From a checkpoint of a small model that answers yes/no questions on an image's attributes: fusion encoder layers 6.
Rows from block 4 of the image encoder of a small model that answers yes/no questions on an image's attributes, named by matrix and row number. Rows with one number belong to one channel. Each number is 128 + 24 x the weight over its row's rms, rounded and kept within 0 to 255. All counts start at 0. After the name is the row's rms in percent of the matrix's.
After each channel's rows are labels from the 100 images, of 14976, where the channel reaches its highest value: "responds to" is what is common among them. Only what is clearly more common there than usual is listed. The data: photos of arthropod specimens (BIOSCAN-5M).
# convs1: 3x3 conv (encoder.blocks.4.convs.1.weight, 64x64x3x3, each kernel summed), inputs 0-63
# convs2: expand pointwise conv (encoder.blocks.4.convs.2.weight, 256x64x1x1, transposed), outputs 0-127

convs1.25 082 [222 132 152  97 124 139 137 154 124 121 117 134 152 158 138 144 142 120 127 153 108 121 118 116 107 150 114 142  93 131 165 142 111  89 127  51 161 147  82 144 152 122  97 132 110 152 122 146 125 136 139 129 121 117 145 133 140 124 150 122 145 120  88 118]
convs2.25 112 [ 73 113 140 148 125 129 122 154 154 117 109 113 152 101 116 128  89 156 116  96 110 107 132 158 161 132 129 145 112 141 108 126 164 120 120 143  93  78  68 148  97 152  63  99 134  99 137 117 127 125 158 144  94 118 154 115 122 109 188 121 121 129 116 153 129 136 124 126  98  94 124 143 132 154 123 139 158 145 169 103 170 129 137 128 119 116 169 120 113 129 127 128 170 145  66 153 122 150 149 107 149 123 145 114 160  78 129 100 115  78 107 135 142  94 115 129 104 131 128 145 149 132 167 114 168 191 120 159]
responds to: order Hemiptera

convs1.50 120 [133  90 148 100 165 153 129 139 147 116 145 175 158 143 135 140 152 102 177 168 133 150 140  83 136 121 138 128 148 137 139 122 141 131 128 151 190 149 164 128 143 146 104 147 121 105 164 153 116 106 150 160 135 125 131 159 147 160 163 124 153 135 157 166]
convs2.50 087 [154 122 178 122 121 154 180 119 138 140 124  96 122 142 153 133 104 122 138 172 141 118 147 125 118  83 116 129 134 138  75 136 127  85 153  98 136 136 112  81 124 152 108 125 141  94 147  77 131  83  99 157 147 104 119 125 126 102 151 132 123 113 169 109 128 162  96 135 151 139  93 149 161 201 130 132 176 122  84 104 146 117 137 121 102 117 156 135 130  91 122 129 150 148 143 125  92  99 126 127 127 114 137  98 124 132  80 111 105 119 126 130 160 135 134 144 121  83 187 134  96  94 117 171  96 117 136 123]
responds to: order Coleoptera; order Hemiptera

convs1.6 103 [134 133 157 153 168 163 159 161 129 132 115 126 161 140 150 165 154 134 144 156 149 153 125  98 148 165 134 126 148 155 148 181 147 171 131 137 166 150 134 154 155 147 128 163 122 141 144 141  93 130 159 124 144  93 139 152 149 160 156 140  92 124 154 154]
convs2.6 086 [146  87 143 115 136 149 166  90 127 136 170 138 145 150 140 111 125 130 113 149  92 111 102 153  92  96  71 149  95 122 114  87 112 135 107 138 100 117 122 121 147 133 113 143 124  68 114 130  79  80 169 153 146 127  99 159 100 100  97 113 131 123 165  97 115 155 124 165 145 130 123 160 165 105 144 120 129 115 102 136  81  84 154 120  96 125 134  83 130 138  55 113 121 126 125 107 156 182 116 111 140 157 124 102  99 128 114 104 117 111 113 141 140 119 176  87 122 132 149  91 105 123 127 123 142 100 150 149]
responds to: order Coleoptera

convs1.17 097 [125 152 149 126 154 138 122 100 143 150 134 135 137 109 122 147 131 136 112 139  95 100  88 159  59 129 152 131 129 132 159 112 119  95 171  69 139 114 130 144 139 160 133 144 125 137 125  62 140 119 135 101 135  93 145 117 120 122  96 177 122 165 111 145]
convs2.17 090 [116 202 132 131 146 103 124 110 153 127 130 144 187 168 118 154 125 143 122 156 107 161 132 140 127 145 111 126 137 138 145  71 120  92  74 120 129 143  85 105 139 139 152 136 134 124  98 116 128  73 186 116 110 117 117 141 133 132 162 139 107 133 131 133 158 116 155 164  83 128 157 118  68 145  92 124 141 102 132  77 104 144 128 134 125 140 115  90 110 101 138 113 115 154  86 124 109 129 151 130 151 112 172 134 123 146 106 101 109  72 134 151 110 119 158 128 175  78 126 165 179 153 137 108 178 103 139 115]
responds to: order Hymenoptera

convs1.12 074 [115 120 110 159 146 146 134 136 131 122 159 122 142 145 119 149 141 102 141 189 114 155 118  72 148 182 127 137 186  91 136 114 173  85 128 109 123 110 147 145 140 102  98 144 129 138 145  75 160 125 139 130 132 145 154 152 130 125  96 100 124 126 126 140]
convs2.12 094 [124 146 141 141 127 130 112 149 110 118  87 111 158 122 148 145  92 156 118 112  97 134 153 172 103 115 149 100  74  90  99  73 119 118 136 181 141  94 126 123 125 116 148  79 127 175 136 134 140 115 173 161 122 128 110 131 148 122 101 106 156 130 123 127 140 204  86 141 127 145 107 117 125 139 137 155 164  62 133 121 156 163 142 118 138 154 144 102 152 113 131 116 155 134 132 154 137  91 103 153 158 130 109  94 119 135 157 132 108 164  87 113 129 136 111 117  75 111 117 147 134 114 134 125 117 140 129 152]
responds to: order Hemiptera

convs1.7 072 [138 133 155 108 156 138 146 114 123 131 145 124 116 137 173 130 111  79 115  83 158 110 112  78 155 147 149 138 150 165 131 100 124 106 159 147  76 126 103 104 113 106 121 143  90 187 119 134 101  95 144 119 164 112 104 106 153 148 128 107 117 139 135 122]
convs2.7 107 [148 174 134 131 113 140 102 106 160 136 113 207 168  92 153 126 147 132 113 136 130 132 117 149 126 113 155 141 127 117  97  81  85 112  81 122 128 119 108 137 112 107 142 117 131 134 144 151 159 157 164 129 126 125  89 116 146 131  90 165 195 142 140 108 167 139 184 135 106 165 133 169 136 105 124 113 118 132 122  88 121 151 149 177 151 142 132 135 177 166 108 135 122 136 102 149 122 167 113 124 152 151 121 162 128 112 143  72 132 122 114 152 136  82 131 124 150 116 139  74 187  93 126 141  76 175 120 117]
responds to: order Hymenoptera

convs1.53 103 [130 118 128 192 135 133 153  87 137 164 128 104 146 113 130 141 151 138 123 124  92 120 132 193 162 140 135 142 152  98 125 169 123 130 139 157 195 140 104 132 131 128 106 135 181 148  72 114 131 137 146 123 138 137 135 133 137 101 129 142  96 151 141 125]
convs2.53 106 [155 181 128 133 118 120 124 122 114 107 165 121  96 179 124 139 140  97 109 108 129 133 115 130 127 127 134 112  84 141 104  96 115 145 152 118 104 117 111 129 114 143 169 160 140  68 129 117 128 167 140 104 159 124 141 117 125 110 111 171 102 121 161  83 123 129 125 125  99 116  85 169 106  93 123 117 129  63  86 111  94  97 155 112 134 122 135 136 162 127  68 113  96 121  95 144  99  77 124  78 114 139 110 169 143 129 115 112  67 121 162 114 132 119 157 118 160 123 123  99 115 129  97 130  79  86  99 132]
responds to: order Diptera

convs1.52 099 [ 95 109 101 125  82 118 136 114 163  98 155 147 145 119  95 123 139 102 113 106 105 123 119 103 115 123 119 125 106 139 126  94 101 123 126 105 130 140 104 145 158  92 114  97  84 124 187 150 131  78 119 162 120 135 149 131  89 139 145  86 167 152 105 107]
convs2.52 102 [148 118 143 131 132 139 120 162  91 109 140  83 142 106 131 126 108 121 175  98 136 108 136 127  88 132  75 106  94 152 103 124 145 124 135 120  89 133  98 142 200 112 132 122 124 148 155 129  95 110 150 121 122  97 129 186 142 148 107 124 102 121 106 121 126 157 121 112 122 130 145 106 120 114 100 145 106 113  87 154  92 102 165 129 168 112 117  91 114 150 101 135 106  85 166 121 126 123  86 114 152  82 140  44  94 107 100 108 138  92 136 138 117 155 100 116 110 138 123 165 102  97 142 119 170 122 131 148]
responds to: order Hemiptera

convs1.1 098 [161 113 112 142 123  93  80 130  97 130 115 111  85 131 118  65 102 112 128 150 145 143 110 119 175 110 108 114 118 144 106 123 122 118  98 178 135 117 137 148  93 147 152  83 135 119 130 139 129 154  93 146  92 106  73 131  99 109 145 120 132 106 115 131]
convs2.1 092 [124 115 139 149 139  91 156 115 130 122 164 175 142 107 153 159 145 158 124 134 126 133 137 147 125 171 117 123 102 160 154  96 128 161 183 125 134  97 155 148 136 162 161 121 123 150 112 140 124 143 126 116 118 163 112 101 166 120 176 107 148 144 161 187 122 120 164 111 133  95 126 150 113 119 188 115 186 128 169 140 134 128 137 103 153 138 150 169 123  80 131 175 112 147 147  99 152 135 128 117 119  83 167 139 136 149 119 128 172 109  97 130 139 114  96 139 138 128 141 130 142  89 158 129 156  95 131 137]
responds to: order Hymenoptera

convs1.22 071 [119 138 153 114 105 161 138 145 166  86 135 127 142 108 174 122 138 123 113 149 156 107 128 159 103 111 175 139 108 146 155 158 107 106 125 126 116 111 108 125 140 125  77 144 109 180 104 129  92  78 163  97 147 122 136 136 171 109 109 124  97 154 142 122]
convs2.22 100 [166 113  98 181 134 156 153 134  99 135 136 125 192 130 102 132 120  81 141 146 128 104 159 125 122 111 144 119  93 104 100  87 112 125 100 104 138 124 133 134 203  82 150 137 104 109 122 135 120 103 120  98 118 147 103 144 103 133 134 117 152 143  78 135 142 107 106 113 137 118 141 145 143 103 108  85 121 177 112  92 140 113 152 151 151 135  88 188 143 145 130 130 107 132 128  53 143 127 102 148 115 127 127 110 137 154 162 140 132 118 137 147 122 104 102 134 134 116  82 112  74 105 122 139 141  81 124 171]
responds to: family Drosophilidae

convs1.31 078 [109 131 159 113 130 163 121  90 143 129 194 144 147 114 190 140 133 139 116 124  99 111 111 133 109 152 142 120 139 115 109 148 137 136 171 134  94 164 126 114 146 161  89 147 124 174 130 135  96 136 155 106 151 141 166 140 177 103 123 151 133 139 118 104]
convs2.31 112 [114 126 120 169 113 130 110 132 167 130  98 125 110 165 146  92 111 115 132 103 160 137 114 145 114 160 124 125  94 132 110  63 122 136 109 156 112 129 102 122 111 133 177 143 132 156 141 133 145  97 127 117 155 120  46 136 123  92 111 151 189 134 130  80  84 101 122 122 115 129 143 148 141 136 147 144 134 123 166 159 147 178 139 150 158 133 153  89 133 161 204  97 147 119 144 142 112  80 143 123 165 151 140 138 152  87 156  94 114 183  89  69 116 109 116 127 118 107 153 131 151 126 122 118 119 136 171 140]
responds to: order Coleoptera; order Hemiptera

convs1.11 084 [ 71 161 127 154 103 143 116 125 117 130  78 132 161  95 101 123 152 107 134 164  80  85 135 125  87 100 118 114 120 112 171 126 135 131 142 130 115 125 114 120 143 112  76 107 139 105 100 133 139  90 122 131 115 136 142 141 112 103 176 110  83 140 112 121]
convs2.11 094 [159 115 151 133 133 182 192 124 125 137 151 117 134 190  89 133 130  91 113 141 125 123 134 147 130 111 117 144 100 136 103 131 106 141 128 145  92 146 136 161 149 110 135  95 142 108 137 134  96 151 118 155 127 105 158 143 134 153 135  68 101 128 152 112  89  99 111 109 136 135  92 106 142 182 106 125 151 141  97 162  97 181 156 100 143 107 121 149 115  99  84 118  78 104 129  82 140 154 139 139 129 100 128 139 130 140 120 129 116 144 150 109 153 137 111 130 154 107 134 116  51 144 111 141 109  86 135 128]
responds to: order Hemiptera; family Aleyrodidae

convs1.44 094 [182 146 139 100  88 124 126 108 119 119 178 144 109 126 154 103 110 131  82 105 125 117 128 110 135  95 113 121  73 138 113  82 115 100 100 135  95 121 118  98 117 123 118 122 109 123 131 145  71  78 121 148 138 122 115 117 152 125 134 108 150  90 108  97]
convs2.44 101 [107 141 146 147 129 132 127 103 113 133 123 133 132 128 101 143 126 119 136  83 107 156 171 203 151 114  96 137 162  84 115 154 154 113 142 140 144 103 122 156 107 184 130 136 122 100  96 143 142 119 133 110 110 187  99 128 134 114 112 123 138 117 120 147 105 121 128 108 116 150  87 114  97 132 162 112 134 104 134 117 121 136 146 143 128 126 107 139 137 133  92 111 124 124  86 114  91 131 140 139 143 137 146 114 165  90 105  90 112 124 156 207 111 137 111 150 109 102 125 138 161 117 142 137 125 154 125 151]
responds to: order Hymenoptera

convs1.20 108 [ 94  90 139 129 164 126 137 130 119  70 154 149 135 113 138 134 134 140 186 107 145 126 130 147  79  99 141 150 150 126 139 122 104 134 150  83 161  87 130 145 132 138  65 139 188 112 124 122 156 156 140 142 124 123 121 126 154 144 128 128 127 148 153 150]
convs2.20 120 [121 138 119 125 153 124 102 157 111 131 131 127 151 122 151  86 135  85 129  74 155 133 132 110 122 130 147 141 137 115  99  94 110 132 123 164 122 146 114 116 103 132 118 154 130 101 114  97 123 130 146 155 136 129  99 134 143 125 147 136 119 131 121 141 111 131 115 113 154 158 133  97  96 147 139  77 136 179 114 102 121 130 160 145 105 107 117 115  98 103 140 150  93 128  84 155 132 104 146 134 144 137 104 107 157  68 176 146 101 111  92 107  97 124 154 121 120 137 143 102 126 131 109 124 117 109 116 145]
responds to: order Hemiptera

convs1.42 122 [112 111 145 113 139 135 134 166 134  74 191 151 147 155 149 142 160 145 162 128 133 146 150 160 127  74 141 135 143 154 144 135 146 137 131 119 151 110 144 131 145 149 131 144 111 123 201 177 100 106 158 143 140 145 128 138 149 154 136 107 151 145 110 131]
convs2.42 091 [148 146 148 196 127 207 133 136 127 161 124 102 132 136 103 132 137 108 153 140 111 132 180 109 128 143 137 147 173 139 124 114 125  70 133 195 142 118 102 105 157 101  99 141 136 123 136 113 144 105 111 121 145 135 137 113 122 113 115 118  65 152 118  87 112 135 134 177 174 129 136  75  85  78 103 151 114 179 126 114 185 117 144 114 134 134 113 114 144 146 136 125 165 104 126 111 147 114 109 107 195 111 105  99 134 108 138 126 153 122 117 133 175 101 113 146  99 122 150 147 153 117 108 141 128 148 131 124]
responds to: order Hemiptera

convs1.4 086 [108 153 117 108 117 105 137 119 120 115 131 121 128  86  94 141 133 123 109 127 101 100 144  72  86  93 116 104  83 144 112  99  98 126 143  72  71 121  97 159 154 111 137 127  80 115 123 111 120  94 134 119 104 120 131 143 105 117  99 127 146 132 131 164]
convs2.4 103 [157 111 147 158 125 149 129 139  73 145 117 136 173  77 130 150 157 117 127 161 128 126 143 127 157  89 100 117 109 163 101 139 100 125 100 136 148 115 149 122 199 118  82 113 144 116 110 113 181 118 128  97  80  87 159 141 137 151 136  95 154 149 148 143  83 150 139  77 127 106 143 103 132 119 109 118 145 121 109 116 103 107 141 133 148 147 133 142 164 114 118 140  80 109 141  94 107 142 143 124 144  76 102 138 116 160  92 119 133 105 161 153 102 118 112 115 106 127 107 157 117 145 139 109 143 145 132 139]
responds to: order Hemiptera

convs1.57 101 [150 160 123  75 123 133 127 124 117 115 137 120 133 106 147 130 125 188 154  94  88 156 117 123 120 178 122 124 152  93 133 101 123 127 161  41 119 115 119 135 130 137 125 136  76 132 110 106 137 164 124 139 139 111 132 102 136 132  88 148 129 123 105 133]
convs2.57 112 [161 118 126 162 137 150 104 143  86 117 130 126 146 129 119 120 111 121 118 147 146 133 123 131 180 154 174 144 101 125 140  66 123 127  98 130 128 109 122 135 131 128 113 108 136  87 109 125 149 111 134 111 135 128  81 130 120 128 183  88 127 121 150 160  81  95 132 132 140 133 216  80 125 142 147 132 118 142 131 111 134 132 120 126 137 117 109 112 159 150 191 110 168 115 124 120 156 128 123 161 120 128 137 124 138 161 110  62 113 122 162 104 120  95 146 107 105 126 124 120 128 139 116 114 159 105 145 130]
responds to: order Coleoptera; family Throscidae

convs1.59 091 [153 121 120 110 129 132 120 120 142 160 132 155 122 158 144 121 112 114 154  91 104 124  84 116 108 110 111 124 146 133 122 139 160 110 152 153  96 208 162 115 126 153 181 125 121 133 120 140 135 187 121 104 143 114 117 112 136 145 170 158  83 116 135 152]
convs2.59 083 [134 104 121 121 126 104 112 140 172 123 139 121 136 104 128 150 136 115 122 152 146 110 105  99 141 136 101 109 156 136 158 126 158 163 113  95 133 130 157 161 145 119 164 149 131 172 128 111 126 157 153 157 130 139 123 136 166 102 170 139 104 132 135 145 181 155 145 120 132 102 145 149 113 138 112 131 121 120  69 134 124  97  74 126 132 127 113 164 115 100 169 138 114 107 170 113  81 131 122 106 108 109 164 112 141 191  91 101 143 131 172 170 137  99 116 151 119 107 183  95 156  97 102 145 175 149 145 106]
responds to: order Hymenoptera

convs1.61 099 [164  78 115 166 123 125 108 108  83 167 108 150 119 122 123 124 119 139 146 122 106 139 137 112 195 140  98 106 105 117 103 120 135 106 103 150 167 170 149 121 113 125 171 122 129  79 149 156 112 127 105 136 110 130 101 133  95 116 110 113 123  84 115 135]
convs2.61 084 [122 115 153 118 120 162 150 115 124 102 184 115 113  81 143 130 133 105 129 195 181 136 130 135 124 150 125 146 147 122  92 129 128 144 142 136 160 117 122 158  68 140 126 115 137 159 126 127 142 157 140  73 133 141 109 107 112 132 111 141 154 122 119 160 151 126 212 126 124  97  84 174 141 119 153 134 163 106 144 160 110 153  98 131 117 129 178 134 124 125 115 118 160 149 155 136 116  81 115  71 118 148 120 145 190 143  98 101 158  75 108  86 114 131 134 129 102 120  89 124 116 125 108 108 117 123 162 134]
responds to: order Hymenoptera

convs1.13 154 [165  81 103  23 134 127 134 111 140 122 176 149 123 123 124 124 126 134 123 146  84 149 124 124  94  99 113 111 149 136 110 102 123 114 120  91 133 131 117 130 120 132  87 118 115 123 180 147 123  77 116 132 115 135 139 140 120 151 121 107 129 120 132 141]
convs2.13 100 [174 120 136 130 144 136 117 156 131 158 128 151 114 129 113 119 129  93 140 166 141  89 141 142 129 113 185  97 149 153 181 135 105  81 127 138 121 110 128  89 130 100 114 103 126 142 102 120 110  77 140 130 152 143 136  94 131 166 106 126 145 118 100 153 123 112  86 149 128 133 110  70 102 129 126 140 134 119 136 124 136 119 174 148 130  96  95 148  88 119 121 139 152  83 124 129 113  77 132 119 144 156 146 109 159 119 129 124 124  18 131  79  80 122 109 130 100 115  95 145 112 105 147 144 124 146 116 137]
responds to: order Hemiptera

convs1.29 083 [ 77 175 126  86 154 150 124 163  94 112 133 140 137 167 147 127 135 134 138 142 113 157 138 128 124 126 137 129 168 105 100 146 177 144 147 119  74  83 152 148 129 135 108 140  78 138 147 108 144  77 126 138 123 127 132 143 115 146 132 130 172 117 153 126]
convs2.29 110 [178 133 137 146 121 126 102 112  81 152  86 142 168 115  82 131 142 161 147  68 144 104 128 126 124 105 111 148 140 121 142 128 119 121 124 124  90 119 117 128 123 126 121 145 131 131  93 131 153 133  81 123 123 145 113 103 132 151 147 128 151 136  97 131 179 131 146 110 122 121 170 113 115 148 115 100 110 167 120  85 137  99 133 136  91 136 113 129 140 144 152 151 146 121  94 116 112 189 113 115 149 140 136 112 108  98 133 123 131 140  81 167 150 137 140  89 121 119 174 136 137 160 142 124 130 128 101 117]
responds to: order Hemiptera

convs1.26 090 [178 165 149  83 133 141 152 115 142 134 158 127 140 102 147 153 136 144 158  99 113 148 128 103 187 147 143 136 150 119 135 102  71 128 142 123 103 161  97 102 142 100 148 156  94 145 136 133 141 142 151 146 145 131 143 113 164 110 113  91 117 164 107 110]
convs2.26 105 [155 124  91 167 126 165 107 125 144 127 132 163 142 135 140 111 168 114 111 114 112 207 139 139 124 106 115 124 151 116 120 159  85 141 104 131 168 137 112 121 170 139 124  88 150 124 149 118 148 137 103 124 135 135  88 127  95 115 109 135 106 114 153 131 178 120 146 109 134 120 132 130 150  77 151  80 114 110 124 123 113 166 150 131 125 102 117 132 104 125  81 120 111 119 144  68  94 140  95 110 134 108 137 121 170 155  62 102 113 162 133 113 122  93 109 144 114 125  99 149 149 101 141  92 111 111 116 117]
responds to: order Hymenoptera

convs1.48 061 [122 156 149  85 138 129 126 104 109  76 117 104 129 174 140 116 134 138 116 187 146 125 119  96  87  98 163 144  82 109 144 115 135 106  79 161  85 107 143 102 132 134 116 128  79 136 128 132 142 112 123 155 144 101 111 120 123 140 118 120 151 136 108  98]
convs2.48 104 [171 152 143 154 121 125 136  89 138 114 119 107 149 109 102 134 154 128 135 100 120 141 133 178 105 131 129 141 113 138 118 160 109 124 105 148 113 140 100 107 161 139  84  97 106  97 111 130 155 144  74 139 110 136  83 140 102 130 156 111 112 118 145 105 162  93 108 143  96  93  93 143 147 139 111 133 118  93 146 141 123  92 122 123 129 120 109 141 124 183 130 109 161 102 121 152 107 146 143 107 106 119 139 134  95 145 133 108 155 113 170 146 111 123 130 118 150 141 125 172 138 112 147 147 124  92 141 170]
responds to: family Drosophilidae

convs1.62 077 [ 91  96 129 117 120 128 130 174 129  86 130 116 128 158 120 137 131  99 122 134 165 142 106  95 137 153 147 132 147  93 155 114 113 120 152 135 144  93 154  73 148 104  71 130 100 138 161 103 154 132 130 113 137  95 164 140 129 161 110  86 113 168 127 126]
convs2.62 101 [ 70 133  88 195 100 144  96 140 137 164 119 153 197  95 140 108 168 148 177 125 160 155 120 123 132 136 146 136 103 125 132 154 120  89  90 138 116 157 111 140 165 138  99 122 151  79 149 150 112  92 137 141 137 113 134 160 149 148 117  69  87 121 124 142  98  84 104 141  87 106 103 128 170  96 119 100 108  98 146 136 164 143 159 127 138 111 115 110 106 135  80  96 115 120 116  92 133 128 101 131 127 138 143  95 146 128 123 120 133 102 120 102 123 121 157 110 104 167 129  99  81 108 134 118 146 133 133 152]
responds to: family Drosophilidae

convs1.56 077 [118 129 143 131 140 160 158  82 107  98 110 110 128 121 130 156 126 105 113 117 109 102 125 115  64 133 135 148 135 132 126 110 135 136 159 124 111 138  93 118 148 149 161 168  37 121 119  94 113 117 122 125 136  88 125 108 155 140  99 140 146 119  92 149]
convs2.56 102 [105 112 167  79 146 134 156 124 102 136 158 101 198 103 122 119 119 173 103 123  93 163 132 133 133 139 115 145 159 143 121  93 138 103  75 124 140 170 145  94 195 129 105 130 146  86  99 120 187  96  91 102 124  92  91 133 130 124 139 147 116 144 143 105 152 171 108 133 124 128 147 145 140 114 134 102 105 155 150 119  98 107 142 128 146 134 146 144 162  98 158 123 107 103 105 103 119 137 136 118 129 145 116 108 131 109 132  90 102 120 130 143 143 100 129 102 120 150 135 123 108 124 124 136  78 146 168 157]
responds to: order Hymenoptera

convs1.46 145 [130 146 126 168 114 146 143  96 139 147 149 101 152 125 146 135 150 113 124 108  86 128 149 170 138 151 140 127 161  96 122 150 153 134 138 175 188 177  91  96 144 118 105 134 183 137  91 138 112 120 149 146 128 150 149 139 137 112 125 140  92 135 132  94]
convs2.46 099 [125 138 142 129 141 153 142 107 130 135 140  81 110 189 119 101 110 156 127 180 131 161 149 107  90 161 130 149 136 136 139  79 153 156 148 150 108 162 143  77 129  69 180 163 135 124 120 108 144 150 144 160 164 117 142 150 148 138 148 193 119 127  78  57 134 103 153 151 150 139  95 111 140 126  91 106 138 166 141  83 112 147 125 115 144 121  99 110 104 115 124 150 128 113 134 111 117  92 111 118 156 105 127 129 139 103 156 153 113 102 132  81 101 129 204  70 123  99 140 103 183 122 129 127 131 136 125 145]
responds to: order Diptera

convs1.47 076 [166 145 130 150  66 139 127 131 150 107  77 138 147 123 112 133 137 110 113 148 149  69 149  66  81 123 142 147  89 146 161  88 124 136 121  98 127  84 149 133 143 143 146 132 163 130  88 110 132 140 120 142 124 138 134 150 107 117 141 111 111 132 136 136]
convs2.47 100 [123 120 153 107 128 118  93 139 118 141 112 109 146  73 120 159 159 147 128 115 141 168 124 135 170 133 137 126 132 105 132 106 128  95 135 149 148 126  95 178 167 129 126 127 117 108 149 149 190 138 164 138 105 153 134 134 123 125 112  55 124 105 171 158 146 149 151 119 133 113 131  94  93 106 129 118 184 135 149 115 172 143 144 120 101 130 110  96 178 135 126 141 184 159 115 145 124 118 138 141 112 119 151 120 132  98 152 137  81 102  92 158 126 126 118 120 131 115  88 177 136 131 144 126 156 170 133 131]
responds to: order Hymenoptera

convs1.41 068 [112 179 139  74 111 145 160 159 145 108 142 125 163 124 124 168 151 108 111 131  87 119  99 164  93 150 132 128 120 119 116 140 129 136 157 114 120 115  89 133 155 132 140 141  90 104 123 130 110 135 148  86 125  94 177  99 140 120 129 106  94 159  86 130]
convs2.41 100 [129 174 147 159 149 123 140  83 167 110 132 147 167 190 149 142 110 186 113 102 119 111 144 142 129  86 100 120 141 107 104  82 123 111 127 132 125  77 161 146 113 111 118 116 140 144 124 121 170  88 144 131 113  81 119 144 148 120 120  76 120 133 115 104  84 170 149 123 120 106 104 119 117  97 108 143 187 114 126 121 136 156 163 115 134 131  96 117 142 107 112 125 143 122 126 154  88 102 103 134 133 112 116 114 166 135 148 119 113 180 134 134 113  97 189 127 137 119 109 158 143 126 141 120 105 169 126 135]
responds to: order Hemiptera

convs1.30 057 [113 151 123  90  94 134 135 139 112 143  99 141 130 106  98 124 111 143 153 102 140 112  81 134 139 154 119 117 137 111 109 110 139 124 119 110  43 126 129 132 118 109 114 134  58 128 126 116 137 147 113  97 141  66 107 105 115 149  73 127 125 135 123 129]
convs2.30 128 [102  85 144 114 131  69 133 136 147 154 108 145 114 114 138 160 133 164 130  86  98 128  97 141 187 131 142 117 123 119 101 109 128 108  65 106 125 109 144 139 247 148 124  82 126 126 144 145 107 120 111 148 117 100 123  93 161 133 149 148 141 119 109 141 102 159 129 120 124 142 137 177 121 132 139 150 137  85 140 118  74 102 137 115 126 120 131  98 166 136 122 132  96 124 115 135 127 151 130 105 111  99 157 154 151  85  78  93 133  81 130 198 124 122 116 128 119 138 114 194 195 142 114 117 124 148 128 115]
responds to: order Hemiptera

convs1.33 111 [147 121 103 110 104 106 107 119 112 148 103 125 101 124 120  99 108 113  95 102 141 150 124  74 150 100 100 116 112 149 106 108 127 116 113 145 119 170 128 134  94 114 195 103 102  97 139 154 121 143  91 117 114 102  99 131  96 132 111  86 167  92 104 126]
convs2.33 089 [130 103 131 112 114 105 153 170 103 130 139 155 110 117 145 126 171 108 136 145 143 176 131 155 145 157  98 104  95 107 131 158 121 108 151 119 134 110 139 160 117 129 102 149 144 123 128 114 169 154 137  96 119 141 181 154 123 152 121 152  97 136 143 154 120 153 127 126 127 109 124 132 122 131 154 152 153 116 153 172 132 111 112 106 147 139 152 136 111 193 110 146 125 154 161 111 120 109 154 127 138  95 167 104 186 161  84 130 170 116 124 111 143 122 125 218  72 111 145 150 132 142 126 149 130 141 130  79]
responds to: order Hymenoptera